Rows from block 4, named by matrix and row number. Rows with one number belong to one neuron. Each number is 500 + 40 x the weight over its row's rms, rounded and kept within 0 to 999. All counts start at 0. Numbers have three digits each. After the name is the row's rms in percent of the matrix's.
# gate: MLP gate (model.blocks.4.mlp.gate.weight, 512x192), inputs 0-95
# fc1: MLP up (model.blocks.4.mlp.fc1.weight, 512x192), inputs 0-95
# fc2: MLP down (model.blocks.4.mlp.fc2.weight, 192x512, transposed), outputs 0-95
gate.148 131:486516547490477510485505545478535436482534580465516554554539478475483511429476534476494599529531515449510462511453520545472472504528468635476486523453530486463530525555490499440482509462494449481420558441544475566506514426489481509480480486540508504478492462497498448488468493511502515533
gate.150 107:515400516496520464527501463535498492556408418543474529531451415543487534495529506501461451501488471466447509526424518505502556490550590511519495467556432496464494496443444454580497504503500460459513518572497451483592486483474530542506512497508501452467515585456516544510516532486518519426
gate.151 126:479530508508474542502514535501494489493566524492510507543532513476484485485515546445462586563528505464481440487412531566480465519534450583441518516426512460443532529500466534425535504471463442471447569440529454520512515501491489507508461502545485520527506524509452476474409408493509503487
gate.152 104:541511516489498449463510437562471543453521472476491458505494527427519520497500457499467412555555471502499521552522509527498497488494511594540491498453507553505447479494518457585545516484494446534570483498563557591459469453490546545492454518586533453473466532499505587500474453538514553428
gate.153 103:427496474487487520487534439537540438518466459519492523455499556539537473592402533568505546462558570470435503555516496530432507457464473469516583579529488537497505472489505474510500492516512475501533487530483459443520453490427522516546434467480509531465578473546543444427484559535475443537
gate.154 105:510546459481501461507542552443468503492477421519465561491495527474538464545439510524474562538517570501471430487485467538514457481462519551537531583447488462512473489451475492441508475440522527440505553544524445497499513526481441460550445504528507515506520484528568469463521486496533495576
gate.155 076:465553491444525538480549557456557471471502480534488471479490542495501423450539529489540545481518562533527488473525383453468532535470464532489424531473440476517529516540444446446456436514482507536486518484426481459482415528503441484489480441566431563574489437536485487510481501477505428547
gate.156 091:424499494502519473480547500496543504519470424498444452520492588508585525509456516513463519448507567547509507559485402494450561546485551526453493496468461446470498497544454533478497510511524428467466526529478498456514422501456518572515520376512486524500529462590513523514493548536527542526
gate.157 105:444505496486498506541531487496518488549463537584505528423531482559494478451518456505539498538518512480522500524478500492546562510428499509559533442494522531433518509587520469576568523526472512520495526508450424527513535508547559567489421472586565559380491478513566505479545413470516522434
gate.158 115:481532468473538502584405460557475493459502490493450554550522475427513517497503496547465542483521516483502500471518526536452493485495532461445514512535509519490554585534518562457526586499521459479467490485536575507521515518472502492497521515490478555472495559500472420491396571493491465523
gate.159 083:518528487485538496507532534473508545516475538491418540482487495471507521546465499481556516528569442605461455438490510543531410475463461494485452422483535468491446481450509526506501544451494564479440545513485488493539450469474492516553562536538411455600558441462472400554571499512480412553
gate.160 085:537459429468490565574496490512541422544495522444463607508408498503585496486441474468571506510475489506477521450513506522537506491561505518484506466530485507526441505475492476555456454509507537474564517511457459523581461437496464466493477534567442439501505566449482456548494496454515489458
gate.161 099:491470553502474473518532497514489434515451464483464439504463475471459488504534508522498561500478506503551542504446495478481551511582487514478438489550486536442475581529546509520566520555516498463497487517467529478475518535496460488551505502508456601454483597539452500483417565517494459494
gate.162 103:447449468576472568487461466519572468556483535523483482502482504472581517547496583383481551489489475531571544493489507432473525444564507487499490585528487497468528538537501540509500444552495473478544497501387505533505486497477535524421452488512524606423517516486492555468475486504558564522
gate.163 110:515511537418548483551532542482541425547481463492460574462533450487464522486478568542474577523533470570528505476470509555404500472487547447475417464499503471482512465564450553511454505460473466465412559476542449529509513454539535523552507486514462559493526505492576482566489494496563426534
gate.164 095:522522491551513471486492515473505531464546497522580451530486483422479554477510539434427546492479423566568480536512508493535508516567467488578444481506536504438575602540526483466506545584471524468465477484517567488456512455538545549399505511562506506434416514470520592525483475484562552480
gate.165 102:487507540465531484498496406518509473467507477515486475524549494508515455507526497571423531514530496477589473570525517483465627459472546471457518522478492497453508553573481509486562507521507480501408600526486573479557527495537546497508456480531470607441426539542504499491451558502531544538
gate.166 101:526555489469514526501530447539459552536598439543507472540555591572558474537439525504490537469547490473467475570467446499514465482468443571569544518500499515516548472537513444473537558523508454471554487510504405554505442523445562549516404469476528538490514446539536507446507475539472515466
gate.167 147:440506511484488566444541458534507416552500526469481496523531493558515467534467549561530484467588556475429512523466532547469486548426457496509536534551466542509451502481456512597455495491492478513551528524510459521456467470462529496572524485467501536463463424491524497463463560518449515464
gate.168 121:545468535465566470526507536476510390445434514488494551503477449491443490488502527513406542525505466558535514458543498512428535491476537406481416469539448553517495541545447492538467507562490457476444552463545446552523521438539513504529524492505435565471549563490545510546419488517548424493
gate.169 114:516466475566496511457497426453426458573520515480526443551529460549495450598454477526462503495494525406499394568475487526496462487514497520525523498438502558533540539483530433487504501473583509556523538530420463463570471452533496520532514480415573451547480442504488488434518530515419503498
gate.170 084:467498528436510567492487526482582437466484553431517523432526502501489541479489567476559550549492509528583498436520507489534512519521575551441499448607539457493452505524548550555566469526513531501448447521507544519500528454481439485456506494583471523491509449500484406455459572504485505531
gate.171 100:474564473472523500507506531500483523535538524539558512507495515470512493542539430494460511524500523515492433500518473423560498468534494562432521554400607590455604535543475454442454527540500465508478495485517529551426469590505509483497511465506496502488495529529490538602543502509533575477
gate.172 097:455540390502493525474505534470492496561525561566457554438508511475529494483484529502573505547533475584508574415512527521497487442481566541469492457495468479498473432452468563484514517482432470482476490493532409497543513516479476540428545500478466503533584499479511521453592460505531519462
gate.173 101:548478453569475553512476552481494574471383513547503474512489482509485485559519590505456458564492471550560433493471499512484476553518497424587539493476496498526537474358489499481470486525500552514480502514421544476408502479546428453502535506511505502531456535480533464529490476497521497429
gate.175 108:511467486470515495573520445566503540494456420435444531532519445513479560477514475544453433499479503434464487575492529560478500512538522470413523524546495557498543505535499466500486523477527453475467558505550565477505508484486471492555520496462515439447457557525530442521463577488546518479
gate.176 095:506492512517542492451471503528469511460537545468439493506513605493530484512455508531552461518504588484479511487597496477470501476482553487494455553516422553567408505513489411507563488487453470506532496487513557494481437531495419427564469495498416569512502482499495495485492523480532467508
gate.177 122:499476507505515510484558461551576466448430525520460484459463486439464482458490487476473481486508494479510552510532507487424601581541548446490487466583461558528510529527519541546471470540499493496438527489464495354540459544486510491501475500484514492490522487538539452507394510444483468469
gate.178 084:521571524499555484460470540488473557468550514493462508506517468416481523525542468505507444533514556483434441473532478500556425478457443532510464457444525449488444527573509486479509513514455466513486524464550597561452469549523499442534519484520430495537467495494472449572553518483476555552
gate.179 138:497498567569488495465489542499424509505449516531590509530503523530463523563452556462466525460448521474479519547486522477512471498493485496473520452495498440541493441476530517411510511511415475474455462436529504429483499425554531518508549508470553494475506589523560516462551547508527429523
gate.180 099:465545470482513491566505487543482480494495549537525511446536528523568479525447485550489505517554513514533515430560530559550455532510438534481572529419489547475546529506460489519515484545522510497575497542542474449425519499470534515480476491460553485467499489514495491448578520476490577458
gate.181 111:506546524490551466499537476572492441515567448538566503491506467486475517413554473520472533534505493469420541564502464470475524506501496538430544540559505510486486474602447485520466487472469427473529440423584501505484587527475572506441514522494510414517469479495479540473507514465481551440
gate.182 088:484501523592497507458497458492466519561506532520456485470497565520565475555480485544561461475473536438456494497422493469549501425464488524560492527545485489497437495463531452496560502483508554553526443494415485464548505571485469490535525483453531549474523476496492453448555557557481481543
gate.183 095:499490505558586590543496546514564458461478450557410510464507554487507524451534550468553506495479523450520498457568482510455528527530489503576497583540378508568528514481486521514540487472476467452497553470496506469492520542441512461472506503472464533465505453490503528500470439475526549452
gate.184 075:464508496461484478430506482513522559456463501507401453545480501523461482454547427475539456454510522496484552483484534533551570517448506527426533469478493490511393479417525490500554428457474545453448568509467474499464462567436515501574468526459417490547465517505484575432584503513516482522
gate.185 085:526521484430473505396521542473512451412500565381498508503492479494533475480574600441495421469546510507478480467491517483466495553511442507481401450477453517566526493460501474471407494474503499470532542461507515496472469518516433482500531499545441523550497502465512510503418482504428482492
gate.186 106:498514519529484613513517459537536556517534413498501514531522478559488467526474454491458471460507428399385443571504525521527576414500445477459562506466486592551548480452569484551519552513484498551516522463422514487539486428477611511465507511460561533544486467475481504500511462523443457473
gate.187 101:469445505505499434466503528482511496515451422508468446515491470507449488461495522450442555559492470525551540510476522508417557573598529512548488462533491502505538502530435483490456494566558512471475523478484427450536518471540545514509512507512547464516502542503539546561423464450479518467
gate.188 117:498480575429497482510526481476515456537480459474509485507516447509448498528530546582480580524504469526565466527524534512460558492508612488465461519507491486453482545533458499529522514481492491466437522540482556544510514444524485503561500511494455580513474495508502483501444578521549518469
gate.189 102:510450499485546415494432437485457460535503469491522439537491502504527423519542553611413536552492526451544413551496472515465529519508556394498480541508424523501497525545467456544496517472568471540506547573475503524532576474521489437499475523509538558495441517507493506480437555472427531472
gate.190 077:434510502504439454529498443507544453447433494449474562500501480533578454542488493441532481449514578505478551536413530507519546539456442542505493516508437521516469564509422485519462458448497533496548517532498417443508469549499522499437484467464527489492509600498524479502485550477499458475
gate.192 087:509529533519510493478574569521552477448473477476484537530541451446405564390574448466506512524559467530525541461550528499435521543520520524471586486451491496498550444467436535482434459480441447500450578478513502480458459503516531513541558518549415454524476508475525545542526453430532480500
gate.193 097:515548481450458500507510545529485513541503462496431416530527493493493522364531512533506476513524476459525472490462529509545483512466547511460530445513493394517466418499482530523526512503514512542461485515550524526463575483432483477531530512426479479528511484500454479526562466535408522497
gate.194 098:422459519425498448448480526545522544481526529499458438526519480553526470465578567441554435473504491464441535513468531489561553534448437549527496501444422492537442440520495425478482472527471482487587536473491435522486427557533548515492484526544502447495464521452559538523546397491428535463
gate.195 094:443522488502529522452466484457491554510504555460445568520482501548586506542455437459480460523464505547471465480456519542504403461475507500455485525411533469487511514523472465474463443412487524543466544518568420497479534501526495507509442480487522529532600526489540476499506507529522444558
gate.197 121:501519506463495485588539501524595606481495462493355540507497494473555550456464393436473505483523481537498481547507490509513545473502558527427511478494508489442497525499502541520502568439489481507505507496498618479549461425497449500491492481569458512511532543542477451567538504518546494475
fc1.148 112:485513462429525470462516534493488568478502484499492538428507475446470486540512498515531474545461503499519548456555497532566538568486520571449442464534487577541518518482490487572503521535488522537521482607555496460575544520519492519439570472486492473513507471530617552510495578510469480474
fc1.150 104:462469493487474543470395470547495530492526540497476457553480529480549476550500541443500509537456523447588494536466522526502529517487524537454491555420477477530518545556535455482535528545506458538522622525460541559502507403513537492474416485519513601463472529511485602478440512511494540541
fc1.151 116:564490496463519448493523499536503522581516416532446494465513525533500533518477438542548461466465492513532557528557526461541524424485583476474479490526490522555439501476496491530559491502498512539542486529492550490508497495473534542533533487422503506448441527499557548553557581530496523457
fc1.152 102:470547507513489517488457459477450607449529547491556528491485525545514446597523470526411525514477525565462469442526510514606480532446519494430473520497566489472476542546522466469505491453485503460504488442473529501448553503533515446486419526466591510524470457518427499489504513469478463519
fc1.153 094:505455458472445580559450482487507532516449510511473523503550479508460535537527442493451542527454427448507537483522553483488559494487550466415509461459501457497565518484527565475585486489487502545450523535422551505527500394572575565452505513469560513500506512494512526534476490484504455528
fc1.154 107:490495521531515544399499506515470515545562513493491404587512498478458474465560476532431544547492495460508469485502490440485491462518531470419459458481502446457535478556465571511469528578477494535424512464486506551522527495554528484489529475495455572564519508496480519537505438518492414516
fc1.155 077:518487541528446499459476451574479463539462609506500474446539475434534515534448474498465407549524381520524569481488601511492529544559550459487514445466500488493474478464498530499517490520516528541478513545436496481481526436472486532435530581476566480490433535432421509454506546491515519548
fc1.156 097:448475530575534413433537538429512478431457484505461492571459530514438508516538481512453514457509594543499433563476401420534546409483498522516508555495520531493535474475465464472500448503489477512481556458501489508536500562494499496495574471477471522545549546580510507551491523578547446590
fc1.157 105:548505458509482590480464511473518478449496419465500489461474566487536452488461491510480552474473484426489488517536494497413524456423496509487563558518468494526546449470480516496579501445439519517437516479526530537533551498545499502453497505479450586538518503513524549484513547482510463469
fc1.158 116:539464537554471558452524539451511519562527551495517503439474546502505480519437488459582485524420460468493429509523509516491475493522478574492479544504475504571475434464507404563532444470440551605534472476453472545452473461489487533502496487459507490524498430470531534475568488478497519447
fc1.159 076:507544473560529497519560475449516476524515516576524509511499482535420421453578453498504507443486538425422477552482461497483467530457440521538508533499443570500546480473401462501447458472506507568476448493504433525518508548533477513496550405458498509512520460539561539496560513468516482464
fc1.160 091:478485468511578472504527534435520513483504494505450550421495523452497520497461483518504560497491584527551466449529385445510477449497507429514461500496525521468493540472447533513520528458537525440453494506529528465546511542496441498469507413491426508525610538590510464536497487533559493506
fc1.161 118:471555496475431480516524539544441507550543432535515479573577493550458513464538517569482595464573495504510445567531515511452504461476548504477535518489507470471491475526525547439508556513415431477523516524520510547480526515429534566515516503530498496481437457542489492454497537520489547482
fc1.162 115:520490499522569551487446481439532500446465581463476503461436496431507495511501504412499413497449477484443564424472476486545517565551391461549474460492503533521505478491483485523503480485581561535487501509489492470519458491584505460473518510493497503531547564482518521523470463479534468528
fc1.163 105:474530554483516398508522535482518475468449558476479507463482461523518529484555546525526458520516488564568570437448497505511547542563491517501413453482478485417430542479459518520511477480505546435483497548484500498404522542490446459557551489540415592522463533493472499489488516476591504458
fc1.164 086:440455528443429455436458503480515485499482499484496512459485543542535461478444545515518557477549515464500536490456483497563529485469515534472468473452450451449471441524550521523569478510576560491560457612432486485566493441465518531466427492508528509485530392493454422404533539540438453565
fc1.165 094:518485500406516464562503533524520474412454526488473508485513491448534543451540472527527529520516482564523576448554506522488508500498555468502454439513478466477458515522487556493492544493491494446443494512600550535445514492476456482527485491585419539478475548511496481546469503463629475490
fc1.166 087:494464526538508482481451494464532584465492577493462520434443424492566578515461412411479438503460442527493521433493488546556484501536491453502484440480500503483495536477508563508497448453538568473474521465466562441506528473622469473505540505482543482599529522468530485498514512467530438590
fc1.167 110:543481471484506434511484568482519500469441464415442519535518453413431504434590474494398465571479454505513472472524536445511582491513525496411493514399547432507582470478490540496458443464459476546464599514445520498515514491533525538431503487568455528545474569480514571542503435487493480519
fc1.168 131:478536511474488475553527464608499535523530426520422506524544503551475554491542479488504525452543494490483487575482536563504523503543514575422553484486487486448496477489540525527515542468467446430517572504542502531519493465461532555543506493495495459448462527490421502457518553515577571424
fc1.169 116:479574534435474503553514610525513500398501496479457531455491542453507541397501489494573544499525494513562542428539501525457488494517564510493417469542491427480522486560546574507546514520445503469446488486573550553490593543461445492499480489601432563480511492506533480531419537481555460538
fc1.170 084:507430502475547453484532511502491430524464479476483491512506461465490523397487502502527483536496473492477529397509494520456541474533504475483476452609427509521408449450447510593488488452478490484515461425538432540555513515437562499469506493509474458583534523456498501485514408462493492438
fc1.171 086:487515515483472514554503505516498548538458498507519510477522446531527537499440479399550483524504452596530512480534566571540467566484542541432525444502471415493438489575487509511500489542494529511491516548540462440477481384506515485500478507519490481532488479478499453570532551508503545487
fc1.172 097:507501538462491469523528531530514521456471495496540502507486510493468521455541552482507508493509562576485591478507518465486485559528476517500476428533515437481516466511507515484403515565488467443496416477538522473401432562480509505560492493591458395456530513495476448573455493483504462467
fc1.173 128:484488491467539431413454463492530435543510570470501490493464523502543497488498455405559441493452544457471595482451459463492525504533441446544411464530492487532458548503490441501446487494515508509499481462506473515531490555525488478470505489503517509466545569511533518505461418483498466535
fc1.175 103:477531437495451486503488523523478394457494521491524502440494535524513465494502569527562503519475523513581545507556554521471466551482540484478545494460506492526499421475454519484470442507471523480528506535506473457413539489534414492523452548486607439486514502440539485439487528420516494520
fc1.176 111:461484525530443503484514480508524428509490539526535468512500522483548476463483549458500549532504457564561535501476531453443548507554493518522477552507450484511544501534495498457477446554534453567538497517387497493495474408413551526450461509524568531392475500495501564497438465522513520519
fc1.177 114:525469528521460556503489506535497452570506511516478469447528532499456535503431527525573575494481501465485578475479518477447510531487513472560475478628497412514432467533521547525573480524494512468483421445456525459520473549460529498534481533425531529457502458502452480477433509481465503509
fc1.178 083:526497529544478483455512455525548530483491547493421532488530516540523427461508469559559434439556572457485484536427486549431514561513516539541419494481446539473492482394493516490550528390478479473464450529448494459516474569460466536495514482530490510499522476502522502415461476519475453486
fc1.179 143:486459547578515504459483510458421568482458508528552495557488542486454470599480512479416527484424546455420509531493488469537481530438447461506502483447476476532531441475513497439486482504444470509473496411524530468469498457590541510485548509462532494542546543533539522486520504524524465544
fc1.180 086:447431454509514489452499486474454530532483529451514505505375548444542421549466483530496474504433548560502501450506446454489525529569502502493574489466520494503524483410487493499494476538514575505500502578480467504458469514541450480494485519494499494504545530540582466561530505445497439495
fc1.181 100:530584502465479429522520538573469455527573480589473460565525482522482524435523481575478554507531494508485493604480517534455486442497599511485451489527516486476459491522558502435505560491412425444485512488532480521508546537447502504524519518484502485488429492478451477471488508517511514453
fc1.182 071:512506408439509549555507547490517495426498394473478477569511482467404425507571539563524528444533529449473471564550472511447532551393469508521543508505509533514533457497467466460448482568526537555449532543486515565482477498552540511525550474513439483490498470472524508539472460475483488521
fc1.183 095:501509468455455516485518481524403546454557496462521527555454525549487461563519529511450491506467541544507534555446490493503436496538470536467461508440523559471478542514553479444527565525469487509501496513479472536443439487566472521592499471509524509463492536501475493486433507526547466513
fc1.184 074:422510549544510464457521520517495461514485467480475503552573514558527526486433500572434540515509534483477448574498491517394515471505528494443515557467555503487505503436505531476494513480458450524481518452481487521535529487491507549508503455516530524507514525563562521494460567576502503488
fc1.185 086:497510451515566511497495553526551472461533596485498503548485525461510485448573549445539474489510524496465528474569497509478473538461445506463463442533396475515475491496442566487434550515420488474488478472535503500454469456526465448468514503561466480551518475508527462500482472465478422476
fc1.186 102:525469566531466551528450421432497522529429549521482516429517454525531502558484490509520468536465469452510503468470510542557586511506469467501500487499539465490480496546465490538580481486610568511429517507434530461497477513564501456544475570456570555461486549477491452516469523455531525569
fc1.187 116:443535521460494464516531492564503571514518443524483497511528480577528510479454444433487533497540457536541547521464549598491508546533553594435573472475508480464526458557432561541505491481484474460527519567547426515492507460470550562563463500487548428524456482493524529436504522482502539481
fc1.188 103:478501420515479527479490496513487604494499481521492545521509520516499521482440386446519486490454526465448524480547471514498435477472493525549559432507549426535520475479544565471539489528505509492556417477507513484532484497495503529438495480500545434468559487499472534453526450524471550481
fc1.189 100:480613503501487492504560546511480538511557427538491475514590477567459506435540526602487532439574478473493436567479488506478482475462555533430497535491524501436533465483517566468506523474440401489512534490483501531534530530422561577539533500458550521537483416535485514457500531517497541516
fc1.190 080:554450483533462480469506506507508471455491465434499468533497538502460506481557539533485554427458514442529464559544482463388446467545562496572521484481572469496522494435510490470526487533480481473577463496473583550527492522580485497481507532506510453454528518479499452521454532543512514504
fc1.192 087:488560528530508409433547512485461511415521446429534538487484550552510489488537507477488484550497518502543476542500528526468503510544515528461544504427475507536494571467484491466494504421494548432511534477513439475470525537505472493544516534527474436537476540506564521504492480498482531445
fc1.193 096:512533542538497497489528435532541509428525480510532455480488497424454499460494458488488524472517493551498523452565499507483489548486444528580412524597510544534507551575524427525532493570499479444500460442584554492511500581412506520496479518555480426494457494506493532485434505499510532413
fc1.194 092:476521507518527496468453513422516557459494554489541467470476496538552455527504542410532457484449509518533523438529451446493464527466466447541477476463485497498496461478436462465455512498552512518522416474500503493491481501610484449480489472555499546547550508510544532497458414500480460561
fc1.195 097:443569503475532548512438509511499542465525559474531589495509487535525509578572490477513456488480547501487448489487520551581468529482508570420475573393554530495519526521502462461482498452500452465517532555511512544429486559527467499471487488529493564489498541501556482501500512551540491520
fc1.197 111:484454526492485502447505527536501442544497481481517491389527460539526510513484594548548499486541487423523493502468532504500481522588463515607432508552445602529521485475543506506520525561514510438525517552501444482494494566510590577527515506437513449413484409466535507472453497504491531465
fc2.148 140:438498467503494487522506478489486417478501459519548519507521548561523520525464465560483531542474505475461509532592499429403520439483480488545488492489538505476534511491486503444500545513536485489453465380513543564478447434501517476485508515513564473476525472495510467515493456495589534383
fc2.150 105:530512392461510417565545568520467463451497527489449525526495442517437499480513544554524495486514528522500478522552486491438420489524476460524532421502444489484448515431479499481502583508413510507563529418453427495482475469522475472503567515558493408447505519488449411493524494464512502502
fc2.151 128:531554498476512479493522522540486549509530539538407448530482434444482475519488549474543460424541524533533507459471489567574482549450481477483444480544444505519410546593564434552539504505429524527588570549508423425508505541510482508524456493465438546531448492498459545410521521521446454561
fc2.152 112:438530428492515493519468531515517494465505547526473519507520501586496484493451480565531542494448537472509578523576513502398455517470486502509494474529435532477537512524457505476470563485509496495472472444507456483456567441513542488473504498433558466496521435514410446469501539464494516398
fc2.153 100:547518495464513545465505500534505501462533562565540521488491485508556472495505382459522506421512559458486486519427498535595473548494485559454527542504449525484463512517539480494492454490484517447625536574573490505552498590541454468583478503446521455446493485510539456368529515501429486545
fc2.154 113:426491521510489452525421495431540509535520441484536479547504524550531510507457519497432547530447477486516530562552489455395524475531543465595543503515540428516542471562443476453446576452538461504403447476484519476431442474502521487401534486621557528554489552520482489564482487474498530463
fc2.155 080:535494521463507518430490472488555522538457501511516518469512504515548491440491534478588418536480466428486613488523507489501430541462391544486479445547470576499437445478488509553501445489520516541447454448497513536466455480509531521504514475521420516500528431494490507512490476487505436517
fc2.156 091:538516544455533562494469510514460507623499493510523504479449446540539519491408506471500472574463464513609583536551501545468388568506480527541536426495527502518435518569513472455479505506494530456560454515563466515438536484525479501500482479430562481496495533508479523492497440453489516417
fc2.157 106:506527533579520437402522444503508532467531458486504451572527497484499490447456473485456477545556491514464477561539505466494475505484536515438570512520518467514465480534436506505502462507513480537455502528587539518431523446523532473499481490461444446616465500512494556502564590530548520458
fc2.158 118:490481481527474519388524595511501629596484521517462444472504521545522511466525533488470433545541488527512480543477519489533516583509542542461576556480548423524490433501455488448445446484508502457466523571530507482421498563458523481514490480444422473586458503500530570523593532510520482471
fc2.159 081:515462466558498463489459494510448512476477543518536438559552470477427496498508477520436506504510496498423516478531499517499481465502396538497475604536431521546505484501485458490452540477454499596516513469548517508510454475455511486458509495457486477482475520509470526482556481514429528462
fc2.160 095:558528528509542594512525448530562529467494459466452518537474482507509493491427409441448482495513448510442479531518489567536500493544453513417511530528516575491538544484441496560516502481480522529477484539528494507564493440528509517493486518413414534540534520496534500530549527522540438454
fc2.161 113:460479463511506459448486435543489576579522544478482543522537485540555485506509419533456470564558530461432505537448521515509543515471493509522567561478471497554529490485484521486535480425492465544513524556484425488459457505464492527534426464488516503527484471526522550454535495480445496592
fc2.162 124:437472435532437515422498487479514507504460576476553465541489472446451465492548566433458475481481450579552515457510515489467489524542491552478451560533503522486524463492503473432477470565495457533491475516448512529476441455516497554456505503535512509475529519487544561467497403518561488517
fc2.163 106:497496450511488473480535516518517455441500533524494509451490486475546513486530480493453462573548476537557436531483493514608529482551488480415530513545428497476486458471500533531478548553505513484491551511495527474421499441470482437490494495499458550453498550480521499562494546509564466499
fc2.164 087:523529462602487547467534530508484467573524433544535443497504451475416522430471508428467567569470441536510466498493496532497501531523478490461495464468524394498503491552555520480521498555507553561484479491459527494493556457509543445455502486481502527524460528512446532607514462495479533542
fc2.165 106:481487474461511520497469478509531613567475506503419521503449463463508491530560483464488491495521517516567501524449511542525576579486504514444528502488501480449451536542443451486545487464518531482511534587503431425516488556534435508510475491502487574534481532503505508509523489517418513556
fc2.166 089:508489476562512472516476516539484442486493503564489465504461541437561499538501522591496587486514533476487457483471487460472518450475543575563537530425497466518528577461438467465523476469542492533509503536413426471523462523390481530489482493497474576487500497518507524529507535524461585468
fc2.167 129:455470519502504489469541486447496458557458501445549534549495455533458499506523604535449437533486499547462456463457495467554523446458473438449468525528600477559541515428469508524429423471477492464427571454467486500494454517502475509505516526513480540514515578470572558526472512560547487560
fc2.168 108:560473497544518466512519382549535413412505494438513491535483433447445490513529468436454492463499479491484472514498495525534541492471434443446487482526415574497459530469483473580520498541492489535542555485549505529557461416586403494536502506502447470442499539487500488493436489540541485508
fc2.169 096:468458440426568508525452425562548527490504456491435447559478457500503478557533438471461508458439493453496559516589513524460554554514456484487528463456424552467448531540472452507525576470553474566544562515518496493532409430581561538473467492500479441507519485508423515509512451511456536484
fc2.170 084:601487508414484423541501439462519599537523508476457548516512546516488473487500534554482539492518515463410575568462484493456515453484453435556455486558497519571480502447498510527557507426446446475456481427533461543517510519497571559482553478516496531445538497536522505419478496500465482525
fc2.171 091:523518510501500479481468479452552508535544575519534534524496538467561490548557510543500475436498521466481529513521496443502445421503535435546514525490510565483494527440502523477474492461485500507433473498571528498543533594494481537479539503613488535509520447512513515412390531533560420509
fc2.172 105:511521543534521540479456489473468501499508464462447484555477496453480484510485521471547531509498497473471520440501511507439493509436556473537451481519548488508475495568496486462514512459462511563480504510493417462618532542547473549535471501493527557565500478498494504470455443470481477566
fc2.173 110:529439513555500544540462477481533562524425604550524521474521555493412488524565474517506500518511490530502544538418521461518505451494531525454540526511504422488471457426458584555480441462511524537474416558439537562404501444489535469505584495479492518478497525519449441550573546489480448498
fc2.175 106:522506579493501438505520484516512464413512508473453513487467482549459499448431417567425470599531548541469430517570498523489402458541519448479519473554490540516522504511486470497511480524458516545496486470538442476459538435515450435542493495492505475483526511471450411491481560490526475540
fc2.176 100:500464490550489437557584395507486472474508523479560536504511486428473508484530525447473554469544465522494477519461481467524586433546466485554497480517480546537625478496472534562562471633531449544527468533423492473550527439528512504408520498509509518439487548485548487549490498491521491535
fc2.177 113:540460456507493453539492494522520462502470613510500527476517506441476468523552526514496508451541493461521576489508515505549475493448379449522507473458465510481465522408526530519565500506463484530551568501465532548437517443487536524448498511424459492384528522518469509436503445524509459483
fc2.178 082:461516414575560489514526550529418398497478422531527463491514526504536563411397494522484552565530490504487455465569482502489453495462498500576498497487482454555549528489484471468511496484516519537553488453532495503522512431456422428543466496465495515562486537491534491550556459504517549433
fc2.179 129:473467568556495507428449522519450540477508514540478534530519488495476489549413516516486503462447580420493567497455516530518516553442483510468458464508474465498528451450534495433499558565455434502484515457501484426499560548563461522504431489402571519496481553502549540525575533474472501516
fc2.180 091:432480501494524428526467487516542496466541466528511524498463460507566518560524543472532522492529509492572427475506466496511492477512506546462476533384521536471507572453452496503517546453508476491586528482460484510545554521433511536489479503518544513505515540501468478487513492498463591429
fc2.181 100:498459504505512430486541472500553539416496530523512560451519430439487495443525553455467465534507469501467477543527477495519493516525529484479527497505493514505534508494511506523479424541490443495543453473552460454436498473479588507349504491533540423526527501497460460496442536524445553470
fc2.182 071:421514456526477529509419475537477482451501576510504494482508521478553502580443437527514437491499541494485463468538504495569524494419516462469565526461509478502464511474544530525543507457462517508495548553528533460424540460475482460571464510437491506526469558493460479460593555494500468480
fc2.183 085:428483504510549520490515532519506448433396491499470509476497485423441496529546555493513534495504514472532500425601501498545507475420479502439598522492449462467461472523485532540560479456528551553534484479463526499522522397442503479470482514465495522518496470507466459513592505497526457560
fc2.184 078:452472529449492494556488486531479559535531569530414485510484485559508486505518532536554491453493469457497501512471496494502621475501479547510501514457484521478482447425533494512526499484494458471467548450414473574535462500538533525508495479479485539565526544511501520528507472506501512471
fc2.185 083:504486503529490490550503478480446470506570516508511507517503506541567478544448492567499527505464511514539458460536481461484526416526543494600501478554544428573520457491468452538479520505479542549522458441478483529557545504558440473457473526549604610507474529475580428499431503464545519549
fc2.186 101:490457462582495484513472392513491472461482501525511506559451486476476484610476470534430483496468491385433461503499504482530527428437436456493512532494436589503533514450528531530531569507528469564535560490456491448532486459463552526484483514424487525463474521487465514520538521488457452512
fc2.187 098:450483502477532511519468477528516566470499447486420478520460500493528539568470436419552534486504496513500496487510500551431514533552584598507500471510491487473452522556440480546549547457557516469538448494520449474517510457563444463567500495514498523577527506500488465504484562474464533494
fc2.188 114:489513507553509468436497544484481468493505479490504458486499533518533488522520581491520492546540505477540425475487483470578507539500526504464467564474478481458491477540483501512546581491500546522496522526529454412464492565431523466547482500468465560541461457481460535513571532507519419484
fc2.189 107:481454517461529462542482473516536457545511541512535486466472498472568495523546501560440605457551490483630417530476499562492507502511486443495540496466493486447488529492496483555562525514523523487510514597481533483466588492454407467502475517541526559504438529505525457490482629482443522531
fc2.190 082:549535548551536566446424462486453458499567502471565442493536509448423525576482484475481516507466535421467484467523481468552477468463473459550467487550524436533442536588507460546473493506518542493509506434537550505555570571519552417481453521463555519528458499501449479487508495493450542526
fc2.192 094:471565478496479470565458509506476480474574495568449472492531499510466468517491461562498529456511549500477539499452483558529512523433416515616379469554459567525536615544535450468520504477544505485492516453498477505472515590475562513517472504493541506497507514520474507449487492512498498459
fc2.193 101:471533469435516541537510481556479421463513521424498533563496482513448509507475477559546520435456535455456562502544506444388525505469524465530453467528540511494515510500525469494433532517448460521463487409471472552551475495561504503449521511485528511491555490492472502520418453484553552488
fc2.194 096:448466454428472477465470469531523517460476478450470452545498542494511480497459605500540473481432461434472472514534470461473502508489522539452464498522517493460436431472507430511530566484559463514483489451477486586510430443528452527578492484497420515585518475514457480519527437494533474446
fc2.195 096:575503521540493508604540485519559486506468614583537501496489496454491461479553479534470486432509512555596563535530515483542510547472373463494540480512476502482483543498563468505510521581457538573544504541485534515511415481541502498412518505519499466364494447520471479471459496548523507434
fc2.197 104:511514484442555547488501541582575545501529510503473482471462507494563492510510485425525503413507500454540562559512494541518484585537516539467548498486444553479431471547551489496464524534509488491592508554523477504479471477555513486520523455430474418483498394544455503451523469483488517415